A small model that answers yes/no questions on an image's attributes, trained from scratch: encoder widths [96, 160, 288].
Rows from block 2 of the fusion encoder of a small model that answers yes/no questions on an image's attributes, named by matrix and row number. Rows with one number belong to one neuron. Each number is 500 + 40 x the weight over its row's rms, rounded and kept within 0 to 999. All counts start at 0. Numbers have three digits each. After the name is the row's rms in percent of the matrix's.
After each neuron's rows are labels from the 100 texts, of 14976, where the neuron reaches its highest value: "fires on" is the input token at the peak. Only what is clearly more common there than usual is listed. The data: aerial photos of the United States (SatlasPretrain).
# fc1: MLP up (fusion_encoder.blocks.2.mlp.fc1.weight, 1152x192), inputs 0-95
# fc2: MLP down (fusion_encoder.blocks.2.mlp.fc2.weight, 192x1152, transposed), outputs 0-95

fc1.360 100:427474453505399496583452533515477499569488455529510403549492461492505518546538522478491448567533489482510566524489452518487525544451488429469513522424549470538504513488454515552571501522544509504553482460563528441511502439509468491502490543478512512498532489475479501550543466521474497525
fc2.360 106:559529517504527488513568442485522478489490543542473502448441497574534665488471442538530501466520526487502490490532500513497533463490540534511526479504458379523523478495505542463451539492529460462489499514492425557547550603491532518512451494536504495515471496571521489485477548437467516465
fires on: "road"; "parking lot"

fc1.670 091:505521547474453543516492516466454509412482511527439534493468431551509477549447434464536530524591464515475388488426558435540511467527503533533512503498514530507495519507497497583519476531493463445501494403478564517512521433516513515526491484468483485505514480524454477503480479541544456483
fc2.670 106:509510548565463491471504471488540495492476540478472508503417530522486729511502506507520491528491509466506494528504513503490537477476464526515518496489460356520483470478486517461463485541519481525508432458473462553451527515484507546539422531537487499495511503488483471585507518324472525501
fires on: "parking lot"

fc1.434 094:473478461512445499574506505498488556560493509484539455523504357504499549544538500512458442490511526515519578480503479513534465493415512431455517495483521456512505472446461506443595506570465431485565455503502526481507446469520530538559512502506552500493597467464495522503541527485411468541
fc2.434 098:519514515506522485517538485470512470482537533574494516484430536539481607497500457518567527444508506492450503550587502504543515467497501578504518498508459418481495501487520562477390534508572491489517509525492427588478558531478497446516447553496512540493448486594590497496469484387498525426
fires on: "park"; "parking lot"

fc1.513 111:461490601511427534521502495476466507455494486521524516506525421512541527493553437531516449506477452535536549459464550511538526510488505438478505438488550448479503552511442519485555450517460505446503535460520487479512489481454499538487543476524466553563510467565535421610530467473512522505
fc2.513 114:468550500477540476505536467494539558569466549495504544493430509481489512571480489499535510506495461423505517506528449473514483461484543538499532526456483462556528591449503517452472512503501463480527426448475486549470518538410502566536489549495548539515531503518543533500516466441521514458
fires on: "building"

fc1.175 121:438435457525541462468526543391483525482467477512534489470431507557474486499503543478524506479437534565556541477491513383449500478464559564454485488503561510454564508474538478515476449512502479428524465488461443478523541513497523528518485491488454445512517517469528588434515464555451442441
fc2.175 112:532513549468484530481447498492536472504530545500435547511486516455484585498486426469492359494564475443432497540504509526541514507535525489527504523555519382486408489549462460434488540547494564506485464431495470485454508531487552535535481488539495544450548515508430404537473578404477461549
fires on: "park"

fc1.682 093:498494492501473553461535469541471481409477462526424501448514444511468485521472453430539475549582465512502417517451515437505518488527494530488447464493534508493462491489516479596481518494536468394492512433468512551431538501530590536503480503496473474535502449506473522479530498489541520527
fc2.682 100:505533545551477492472493466490522496512478528471496500511411512517491731504517491518524482519493485465495472545503488501520510459471471518514516511447462354557452474486492490477475482547528512507527424461487446527457535501475506539544423510504493471508510525505482474608510522324484538504
fires on: "building"

fc1.39 100:486500533576453500505478503501535519534524501429470518485496494536544520479538493527512520498515568465444455512528506536468510542503497421547572521517479476524525547488452451446493540500483502516539536468487459452546504429488423498562477476446533487468554532510486444538505472499451496543
fc2.39 122:515496456490520495554531489499474507501537434481519448476430576429427440576431523495509524529424488575527505490470434525442490510498487606493481429427564531494525469560520493512468500548531494513442514513518557559492496544507537507451454449505472482508455510491537587411469527584565423522
fires on: "crop field"

fc1.212 100:477572506446515520564466501515485473540499528528519484543470556520454539537467461519518513495532427607512458458488504566582531472478463433510505502353519456563485521473496486468531478477506488477538490467521514433465575540469498454558451536524518530575515576536525468522524520398514491550
fc2.212 093:515493545518416447458547455433511515530552504435484503511413428514478609536512484541516520488487530410528518498464518474438589467501516546560526476515435517495499486553426539479449527514525538498456454465436469577520505507467513585511494465544476481535508507492520521489510541443483481489
fires on: "crop field"; "river"

fc1.757 092:489487414460519441590459566504484540605454447491537515627466517496444543454503481417474453457496513538473448502544493508518393525556526462416517510552494440559488492472511420518527396600513503504527481527522498447506469474455525465496423540517531517435509456502516553443523544535576459534
fc2.757 098:552479537548513525390544450491491462466469498524489446402410464546513626501507489508529480499482486465507491537533559481525573481482526535572481486480502351518508481500515501436450567526543481501479461420508389535487543510475559536548441520491496542506445521514475466515440510367456486492
fires on: "park"; "parking lot"

fc1.425 100:494511465558437503508491552460509519483417471523458443456505440487465492513597513538500496516469567546508507540490481536517549497396491416485523471494474411513412564491505449506508490510532487522581512479479526436413470468542489513514485514473477446457515485506496549536509490473476455546
fc2.425 098:479460525426496537552520487454517576472575524529458535460401510513512569520483432527574514510546507459460480541537541486503525498504496614454514539509483502525552442463512556464418541522525490482540497506506453538535490597444489467510432560480530531510485484521538472495454515445433526445
fires on: "parking lot"

fc1.641 113:597468499470498464436493479434492483530567425447531519502458581542409477506470499496503519462516520473469512526478455441531491489578521475534411471521492472483459451473533520525534486496537522509493483561506531494501544474559589555411479516503472527539556466527524518402489556525470552426
fc2.641 116:482523472559512485494500476516444421508524584534491470443583526488442591516465491536532578524562487465544495512542510508453556550445454544467527479504487428513497509485507531512473472500525445493474454475475489494445542499437439537568460529462496488404490549507513478534501499406446529578
fires on: "crop field"

fc1.691 091:448464549495511536554488485569456517462530580464470548473484494580502475508504462444530473515531514506467505517427518447532519503487518495489432506535466519522541518542465460541583492565496513497516514442506453488501541492491439547485508470523526462514534450487524440501481465460460468477
fc2.691 105:518546544558487511468511459434545472529474546499485512486394519517450682550498490541534506529473507465502466528507477510519515450455486535504495501471455373525454484489502498498434507517561474485478436462464457561476546508477536532548433509504475522469500510515494508570509506356487509484
fires on: "parking lot"

fc1.173 121:454489520553455522570483531559505506529459444492568511544497456525540514466529432456510450553490444557464483447431470508488490469508525474448513449537494499540501443432538405507596483581463517475572440475480501481517505472489548495526492521492569518542487480522506483476529536552541454521
fc2.173 101:527572507493481494460542474420471481502562524654415470463442502478481581553460518474553570460509523468499541546583491518514535503503523530553505528441459373508475574475472535468458539507532426498453533494515436551485542486439497536515466564486505538494444494537484487476502492328510538452
fires on: "parking lot"; "park"

fc1.644 093:495474446513506497525542486577462527487466488458471478414551474514510485531479434468510481486559415507452557525509507432461452526519496446481501504527547446488574469417476442520589520554475540454533519510542465510450542479494532553549509471526459497533520424476462437519430575461482546529
fc2.644 102:527537562509479526452533477474532470496484561530481475518433500529484673492515486544550509505475531489502491522530467475495489432456505504509467496473443390556492510476498539485436472510558485499535431441491443539494516510513518496532421564480524492540491518536492472605502512343508523468
fires on: "park"; "river"

fc1.731 121:499460500487506528591483521444524514438484563457434533507512471589515550567537475480532488494386478553486532432537548435441527486490498529492523448476514513547572510592474481538531420513497516499523452551391444477550471491505486483515544450486438513474451504515525503481543503518442443494
fc2.731 123:571492494528482525480524484449480507512537496566551493508455490487528576464420447515522529471519517412472465588469480469579487522440470483451515504491486419511455531405500510496448524520555487505500499470518466588547545515482512516488420548535535515552493509510484487630443518360511576508
fires on: "parking lot"

fc1.627 096:519504506436498479563453549471478579576468489490494510549488481486476539437457489475440466457500530506458503573560498482511549546464515501532490450562439450534525495454546473536535505515482522490535491400502514497602500494532536505488427573516526554439534476486553522479495495479503492545
fc2.627 099:506464567599450508408519464471522458515470510467467509487399491552468669548472483516524502499506524469530504517513522498471549460494508552503487497496470363526477497456504542445453503527532512535529419449509452522476557495488508527520447540464501478558478487503509473568498482346487479497
fires on: "road"

fc1.678 106:507422555511482526480461456490578575518495488486463568506479490470501493494556481514515552504474519518479504494499544457533507531519492511452527516494565385468456479483540520524461417551544612465490476483497560513520442483569533473494450470441477533539424474446519478505533464465520426441
fc2.678 101:536596513511521507480503526499451493530542488501496399512503546527472593522439475484508493508504507420502454461490507544477560490494572514598483570524501506603498524519455418481531522452492421517439518426538444570491552489390557572533506567544533487498520495485501496587445555388494526498
fires on: "river"; "railway"

fc1.553 078:429484451518582495493524477472495453467470555512480549602460572498516536525572509518524569469522488484508416487414520525570434505442507435514446564488489474530529538520421520474573439483534411551471479483579565472503477498487474480493497486503476543519454495509448528482515547556531487530
fc2.553 096:537556557547452510435507445496547438528452481451477517493425492530519682466455451527592491528476493457509508516493490466509514472488504519532495479500451353549482473488501509476452513506574497492510452438468464522469511492469528510565450512519528459493523521497487482599492519359512536493
fires on: "river"; "railway"

fc1.681 093:536484568517493532492484523519560530497511472475463532498440473491517528466493505557502489521531538472432450481502514521520510544554523353556507556524499447521531523470425489457451548502482485491516548467508483514538507461489485505500425489463535484507542519521454446533455441499419520550
fc2.681 105:500500455480478453523502476483459531533531482488535452455506520453403478604474522512517517535443496565562484517450427499418510501491496636476530434440567524495520499552551478498470492541553518508459480488502492509515498518514525513502495447528464510536460512480547605486497521557527472517
fires on: "crop field"

fc1.132 084:501555532519500508517474533507535612514471472488512496519445494481509481479532549576503474524547509497490488495543508452516535590485545426558614466494481527524513479501502511517428527465492499508518544479486513470573447481479402484529506522482527479419478534522553472421540422533426482537
fc2.132 130:494499445446510480536494519496467541492529490528500487494548481445499264509502526474498483483508483501488470529499504522511476515523505499485487484492536658451519528509492479494505508510479539492472539523527504497510454527510499459458533440475513521493495501494522529357516501717505487504
fires on: "road"

fc1.510 101:478465463480492531453469476460508433495501455525510499493403506579438540525547420475510440447504445539509486511508489547471505435477491466546464469532442492529509479465487492548509561569533424452495559534537500497468489495465465533517498511490471559532480456516486519469523595463460510539
fc2.510 108:511517547535487531494523519481501536431512553408496533505466540494524557503442476524499521543481525399457519481443506421491551478485473502526434583496508538518568537546498494418469481423479508549540428410493421518448502514511589528542491545524514448554573549481454480556504478486514456481
fires on: "parking lot"

fc1.632 095:450514494462470439627446543523486507539495569499511518564468507538490549475499481465490411556506529436516554517495467498472541488403515476488569450486527442601540528464511462520576490510480467503577406452521488447548477484487512538550455539515549559500523526486464490480578503470490462529
fc2.632 090:536535566532506509474565445465519474515491552537479460488437534583479670531497489534508514474484501490494467565577532488486524470495452551501489509473452383519501467511484536480397572502571460504522511509478409555493547539450479478527450501495498496482445507545519482495450513364478509475
fires on: "park"; "parking lot"

fc1.476 083:518530536526452476513457532487491591504475499441464525515466487518540548444553526535491495531508560449479449500564496479501571555488506427571547461503493488526488466462498475518438503519511507535488538464503493484573451463476380490571490497469506511437542526530536500475532445508423505545
fc2.476 131:473507453474506496537531498514468532497526447455521472496488504429496296550482546473486528484471484511510491477488484520465478520530488525493493466471553634477538533543508490493489495516474523504489527526533551512496459546486535471460508440493484500521477515499506543332505516713529450494
fires on: "road"

fc1.201 093:492468570464517516520548485495481468491563507457424544549427494491428515495508439564510514467522443509494398467503552519476450448566522492539518520429471478574457526359529495456524451493445507531502488490389511429495595514506503470517442556493483557570494537520525498488551509507540579523
fc2.201 096:389491535524391541478519412488501495439552455456515495509493496551505541507530500510460600486490522535500632392531481430500580517441503531505481517513532482506539504487498523541480501514484434479464508459475572552478498536470468492480473531540463504497532529513503494586473539500498490450
fires on: "crop field"; "river"

fc1.420 091:539455522516563506481506449544453476498460535465425567491500437546471556509481507485501468490534477487509477497442580363521434513502495522552421515479518480493489511530494484549537494517500541478502558444483487506465529514509483600454492432469495488499512416458515476472462546531526511524
fc2.420 102:513541539523444500447488458499553473507467520486492509506397483544490706499498456545560498515470495472495481533504479510541508450482478483507520486499446346552468475470516513522462511516555498506542453467477460511461535509481510492572449536503523472495498501511469460598516522351477524471
fires on: "building"

fc1.21 113:527546553547426493511523547506518543502511559471468422456542468532462495510574476486480434548455510556571535564516503479476515465442459473528467539475498496431516522524456506470541543533457524517571419502471507423445553464493471590468501506460523436494581456503469497568461499481453498488
fc2.21 107:495481456512561533461477483461476506478516439562516567457472509521569613500433434516602547426532499438469484556525493558551498508553572539455508490514473417521517475461553523482408548496562436472500556527516417573528498514465523470569487567494511529525494492548516471477488500416483534527
fires on: "parking lot"

fc1.60 117:472378473475484508484463465479492458473548524511509538549523501540515497582496484486519569458487486507491497510493487504617464484505491532477411538506486492501513508520458486473502418408513528467412456562510502519422494524481477483499555473471434548506494507569514541541513460502470446470
fc2.60 107:488538547533505520482559475523546440579437482434535535496455599404598592411425519517493580496466513463514522479505472512492458522469490527501515460504515421480507446491478561476478523578559447518504518542531506511529459535490541512488478501506548481493535546477490480474474493432519549552
fires on: "river"