Weights of a small model that answers yes/no questions on an image's attributes.
Model: 10.2M parameters, 64-pixel images, encoder arch res2net, encoder norm batchnorm, encoder activation gelu, encoder depths [4, 4, 4], encoder widths [96, 160, 288], fusion encoder width 192, fusion encoder layers 12, fusion encoder norm layernorm.
Data: trained on aerial photos of the United States (SatlasPretrain), 0.8 epochs.
Rows from block 2 of the fusion encoder of a small model that answers yes/no questions on an image's attributes, named by matrix and row number. Rows with one number belong to one neuron. Each number is 500 + 50 x the weight over its row's rms, rounded and kept within 0 to 999. All counts start at 0. Numbers have three digits each. After the name is the row's rms in percent of the matrix's.
Before each neuron's rows are labels from the 100 texts, of 14976, where the neuron reaches its highest value: "tokens" is the input token at the peak. Only what is clearly more common there than usual is listed. The data: aerial photos of the United States (SatlasPretrain).
# fc1: MLP up (fusion_encoder.blocks.2.mlp.fc1.weight, 1152x192), inputs 96-191
# fc2: MLP down (fusion_encoder.blocks.2.mlp.fc2.weight, 192x1152, transposed), outputs 96-191

tokens: "building"
fc1.405 090:486552521588461468432543437585605509518507546486475483593506520599535527490600505553440401575495546554475496517466368611520467559539484395482539501565531531461545558557547545519464557561474528494473505420535507509483526505577566526527542546485495431421538431563470570500448500506515496533
fc2.405 101:443483482551492610512500499487585486518480460501494558490542519487437463509424449555508525450440553509527416470499475531480447504459553522523526524479473426498449522477464594423508601504497472462418484507449513605501514489504409521473535455505512543485520461450547479499516543488527577525

tokens: "road"; "building"
fc1.700 100:597509508490429468520527558579467515495549564495440503518485586554544488472467476546472448489463528536458442535400429534454466495494527458508542474571575551512521490462447485505483528593527460532451550523499479576495583539578522449603471478509488482522481389494425538393441503515430487575
fc2.700 098:428506491550499610520504476499619479503461464507523544521535447480459456473414453545506547470421507520535434491510474578500464484471533544511566532518447397476476521491489571445501551541501485484490491565437468618509529512523385526472573462531494561474517486468578476517517552481551567526

tokens: "railway"; "river"
fc1.12 120:436479570496450388425533432555502482413458435494448478539493485509517569462446364590583567436485523452555521456642464394453499490533571524441473403461531538514528550467562474506509477585525566508556456506479482543468460590378493504514520465452474467456467497504509518400521496517498463502
fc2.12 117:477527425565477668522543527500592482560477489576532573481503528479504432490463542458477475477449433554452410440379504608475478516462503516542496598480514418437490536490447577491497584446481463478505471555493572508499522407584495497472515504511491545591449545463482502532444520522512497492

tokens: "river"
fc1.285 101:581512497487514532488428552502644507573686542507498472520578405536447479594633556392442465397490542506463478466506553487460513484462498434444460475411569547505430521502525473475404562512433449483463506376508468667520560460534527516487479457534475505503512497504494477470586453479492527519
fc2.285 108:457441409625538569461511509481604461504406460397515498512421511482537478439432524575521560506450395489490451470488448494538479492553511584530643483576529421507517515549496512575526480515491546456454529543395441550496486475518506439476481489444543567518515513486511544509441656525535416504

tokens: "building"
fc1.112 115:532489471469495531516487494496456618500537560534542558515558487538483482575473371418580565480479566600449521513346543495579393469511540469424507474558531406414484518516402425522459495625517541495454485498499563394521497569471496525593449481539453488494486380546494598525401423459511505566
fc2.112 116:480484480524519579478475432434584447466437423490460502503514472402435422408433565579489492487444552469494433572554438517451598531460469526578533547481474532553434512480611561475474525473484503481510514515434396577453472463492500488421482487467532575503503503449572493503451636537555501525

tokens: "park"
fc1.190 101:546514439530486535468554520469452451519412390410440544532493608466525500549521597567518497567399408472494473552520494482426561429454498547569462557451500452501381492511594540506495495436494439512436546502570547546544523554471544499527565519504507636488485512437518387523464545470547428525
fc2.190 092:450541508549522516557455492496509504478569517613483512524508546466446424420472428485417523520509548492449488379452523490459466513609465472569574495495398463529534507471459559479588547553502484455487446459392411574450414463498437475410472462468457438469533418537488596497552472450529532471

tokens: "crop field"
fc1.681 093:553469392419543482446506508506455551521483481551561543473553434524423396492585570590452447511486423546546516460570495492514503513411455452566475508594495479655472457436610567519480404503528524561584533447541532493545462519467533553396512480407489538509461573455521539464549528566582563462
fc2.681 105:463520582559456436524486520497539451457484468511508387525498552569522589540404511432532538476538487491495477480476509564358541541508432557474438473458513466463530491544395438482520624412504451534476456504492488487453525421546531503555510605472478506469536333544491498467523509388440465470

tokens: "road"
fc1.16 078:409536469445478454459451512418540429532467541532595529563509466375432428483539501545490481467484408548543513541508463545542517446513504508587515512503474453563476460475484599442551505390540441479520549436508519477495376449493528507371492468567541524502439536493504561423501433476573549479
fc2.16 119:573463482500507374505506536456495501496503521432468418495484543601527564500557517513519507550523468466447489500545528504449470424493458500436511472497534502455563502541484404533438495489490507567477474527481460378514523487576638485533474578470495483499503459557483456473560503461467514434

tokens: "road"
fc1.592 100:656485551516483427541477475488537587546499469455467587520556554573575535458477539475451445549493554445456499541438515549489427541493426495378480553549463558432599503525560517503468503527529532518434534484548475511444556601520547478591543520531583548446481444501482538505561513459497529523
fc2.592 091:437593532505500603497507478552498502459490523581528585525475521454448490543445499563516557464474524487505484420519518491526544535511516541543486510497530368500430553470499597455507570522530471494483458447465519553478519447510356539512541469501492523501541481495560509539468496451496587470

tokens: "river"
fc1.371 106:471559509489525482453418562528478528594595475502421521504516482489518467543531609557514509459470554544560474434516497513511505388519596482323509478497455493485523517437458444518568547507568459478511514454566529518508400442487577489456552563623485428584505458526450537537620479482515471519
fc2.371 109:432510470600544529441516516505529488500464490506561503531511387486414530515439488549407481554528453409508463523454515480397507530444484567634510515515467568501431480514466533487520572511447515462416466514437439590510532503498479582562500469473541584465467534473576578476420571507492499485

tokens: "building"
fc1.646 123:473423554533484421519477534518377446583515432569459563424526563495498492468540523481530460498480496507448538450587453526520539431491393453423497465548488471442502451431501568545498514464578551450493522458451485518586497536510517519548487503494485461511485612532505398497530479573542471492
fc2.646 112:490640400549489633525570446481503506511452450558537488504532501506557461421402426589458517535454580526547444429507484486513468519444531594541479501582476471525478519435533484552554509506492481545624459501460541595450442531566491538492563408490519501471577427482579585492428515480477497569

tokens: "building"
fc1.288 112:590481508539498467531493506519509449589495506504448558499532588546529515527529535407492492431461497511461492477506486484567552498464434484377502499586476440418548561532517573592477587647580491410567576542501437508487540577412476545568497552570436444469479490661549560500475444575444480443
fc2.288 109:391551456543479562579530450466462530444458453543581494499549449492480377443394404618521529520563537500610500440537493493442491536486501519606521529510494462471419456449453500462473557413462495499476360458515566529454472498571437492450445388431561477481518491387526478543456571497522572542

tokens: "railway"; "river"
fc1.516 094:518554498508578498534444471419565495506590559519480456448520406556515517499523628379565536452430427486526472388514553512461523480441577468584501562447473457459457529460475543530456564460493513487485469426446591489511553491439468500424481476545611579494489486480638509505438476440501557551
fc2.516 100:445520464594499583498533502487577461521488413523499589561495488465487440481412478553487517470458499590516447454494496530481527483472509522499588498550444453515505598440447555479542573529521509494436480555383456585503512514481431559495518454485480514486512484484547516504506544520493547498

tokens: "crop field"; "river"
fc1.412 089:371496539558472550474460433509560455501471507495562585529521471510487502468395483551598436462610537531497493600397496557533505500492515528500494536442452460490531526446419464491467520485523565478476456533432441506476545421494565491431555532563445521463458516595452505555548488462543566479
fc2.412 089:489468562505527468504513570527618518421530437438533428469508444423521592494502560499465531539486401531570449578444433555430460523470516487587476442481484506550545474485493537512519483549512430446468451535514467484503535528483509515472478376431578557484613496401500474495511530485511457467

tokens: "crop field"
fc1.597 099:518461463499581461472513497550538527462504428550514554406499542506429540515547548608493479534493516501546575459508450438482537421376536456498542583468484452555511472439622536604453449445531557507498506469591508491489543602456449520502452509484440525465454572464531488488501523511577466549
fc2.597 103:516521472560484506515489504418552486473496533531504412595521475501539461441430491466518494522481458535462475457438568538432547600540455466537498450506528415529488536461443489435643579533470491512472464491418555595526402337560566469450573484474509544532509388488494528491546534427510498419

tokens: "railway"
fc1.604 102:432554477498460511510499422461481458468473567528414538426529607552589555427601592554465489467434508472593438452549512407437520561539511556587456486499438498481487628415512481533459519443529513501459494531458494499487574521447529452514446493464472493495552426490525516481566483544509493490
fc2.604 086:498540470583501556534546558463616478539467398562476569515589444494522512400426444593502525495477505547544457514471514578485500481499509451489555502497450463402483466533474464462542569536539445465489491490450522527414572515497442496464565433444507560486467444486542531492476518451478469572

tokens: "railway"; "parking lot"; "river"
fc1.464 099:579512499463566429512521407504584570535575572519461481514544472558552588512580524350505505461547462462463430448430540563384494483492506422551472528432474515488505486599462486518474621448505540523526479432506569536438623467428505523497453469528526480486470466476516455500494527508516508578
fc2.464 098:446458475570497514501498442456583405537420447453475547536470492491460450459375488598516491486406499544503505490535521494482504478471532533463570466498426434528511533454488552441504589543534496505435495551388474525518475538468412505484561461487504530474516536509574539540503561501489600479

tokens: "river"
fc1.562 101:468466516560544517634454537493468586509556438542542465463413546489490557574477448479491500541437514620470483533494435465497543405463519517487531518437435506450524505422410532589506541553564543515449397470428497506535506530485525508592421489566499466464519383590543522506472453460554456560
fc2.562 093:465585430596494569463506529463538418556458528530507519441557450463494490441491517618498533489480504461525436498478537538430483543550500581535553488566497511506524503523533544478561565411503435504460513519522525614443456456507480529463574456486476572534537490387587526456462563505510508450

tokens: "building"
fc1.120 082:557573535453454440436474492492595453633548534602508493561520468588519515548494570487483541505497494486488566490412396507515490592520505465437544541497486584469543490463512552521418566502483547549470480384513515556457560550580539495475510543533477461461405549565471450478499462489448513520
fc2.120 092:450528480570497564509527476503613480527502453521498607517540485483467479497405484547486535477463529550532401458494493540470470501490538528531549538492463446473451556479425600447517627510500471488431485555445514612468511476494421547498541449508505527483530476467540501482494537509523549507

tokens: "park"; "parking lot"; "railway"
fc1.22 093:451466505526495480503555437436463364503468493543538529542564478559456533513494512491543528532517524498489507533526455538402465604573509545472471446494459581506472518510519622479429535432514488480481471446509546512467420510505517494480568496476511488457427518453505460428414439503477555462
fc2.22 101:491523482523477527582498504524554417535474458555539614491497520510524399489471433541485482487495448565473460404523443554433514434452514503573600579495490451484532509491501441450468509481501487569502499566457484495440401461501511421542465507527539581561531430448502456504572534583536504477

tokens: "road"
fc1.132 084:469501500463477463475445581481492441597507546522577482591526400432411478460587505534530458554503445470490531563505504507597514451554545515590530478523407472603405467483461562425548460419479387516516544521463563472494441457521459414466464511493558493545512556403521573491497498442525577477
fc2.132 130:556488532447496396484483523495361516478496540486492440465511574554513522506542499479545471497492504495468564488493528466481490516491444513489468490499544542490533488515535411531454435463475525544569561489538536388498504458561586527521488583471461437498455492584441518483539480477475466499

tokens: "railway"
fc1.729 107:628432438513503438448532479512524482440411562495418385545500544635535549595527527399477568560511511480482512506469418413568493423610532418408502465529500520490516544442541483532405426579513577514466507492574454463510541541481512576531448486459410498492438466566544514512494533522545363505
fc2.729 122:391551485485496619540489517469487519540497454546535623511450548428459357480455404599537479443467481581550537462487527623506506521396510558566543516534445427509458495462498490496552552493514428476546494513513605530425488525527460429525479432447536504582554430454505474506463490519501600543

tokens: "parking lot"; "park"
fc1.268 109:475456515523521462574521566496473447499462520562408557494502607544522536446532452545417490520507514463438482431454525600471460465469516416362511465672500543407547529522476526489530438604561572407517520619441521528562527536503485492638496443478464460502612450464510523455526448528467438439
fc2.268 099:437569464540445574535456454431476565452468428473559542495531427434511430500434487570573522465469563532525444527528471485494487558491523584627526518477524433524424557481542544499491587465497408533508443510491487557427486496485477478419543456506501470491517461453558533482465611418489496546

tokens: "river"
fc1.258 108:528488447496574448565511558505552503554428461481555537443509448492542584468501562638478386473460471467519491413526474473471412474401546565525495578498523575515511518522561514599518389405510608467522475450559543566584493473529487531388517566443535472466460544480552526435597514524462498523
fc2.258 092:484475464510485523437506595494533479451481478488488570582470463462434510525486536513479534514509418536537512525419494499459557507523511469462477385499471416554520480478365453455533649549442464461478425507379513527514386465453386515513502446508516581468553423487416522509456554442572542493

tokens: "crop field"; "road"
fc1.399 097:552499551353484524542593468448480536470553531524555464509551488512523476481446509438547482499522535441465435517425478615529472526409518541473469599454529570490500413438427522395470455445488559489532518485419518502507539493502531465535534504565466578409544374485474574459577533502479572516
fc2.399 081:449510480538524536469489564468584476437477466515606631508495450382475538506458525556461486454455468451499412494523480516473505518510514509574492446519485428489476552514447642489483498522508436453449496479464474595493554543469421512484533418457531606468560530446487550461503509452557513519

tokens: "crop field"; "river"
fc1.74 108:476443531550528453530464499427478519560525432540500536525453452506475538513506524675529411509547595439508534426530364459507431506446492456527601509424538550554514546455540600539459330512563541467477487504613508500524432563442494492504465523499464426449431575447519463531526549535500497491
fc2.74 111:489551504494439590504498546535542511472473537499542424552511489545521455470452570480430513534499431511489442410468563498380527513525518520517398398522458478539450515488464493505592580450452467472431457526359506551483577441545524514448544558502557570530590414523456464489484517464511427460

tokens: "parking lot"
fc1.234 123:493497496499479478478523502511461553510548549543489570582535581573503515532455464466552599501586580540465519406415374452516525545567555508413498518571510469520556493534474591502534443592507535536547497457628516429454461529466415552499476538538526444504514519555469515527560429495515412530
fc2.234 119:444499458456541577486477476464559488487484474493531516511511515411458403495457491552488462516463480533475458496506530465482546449471454465627477476426437447487435496500481464510532651455476476459494415469400518506559484506505477510476489432480506538494513405468560520522446621532579601573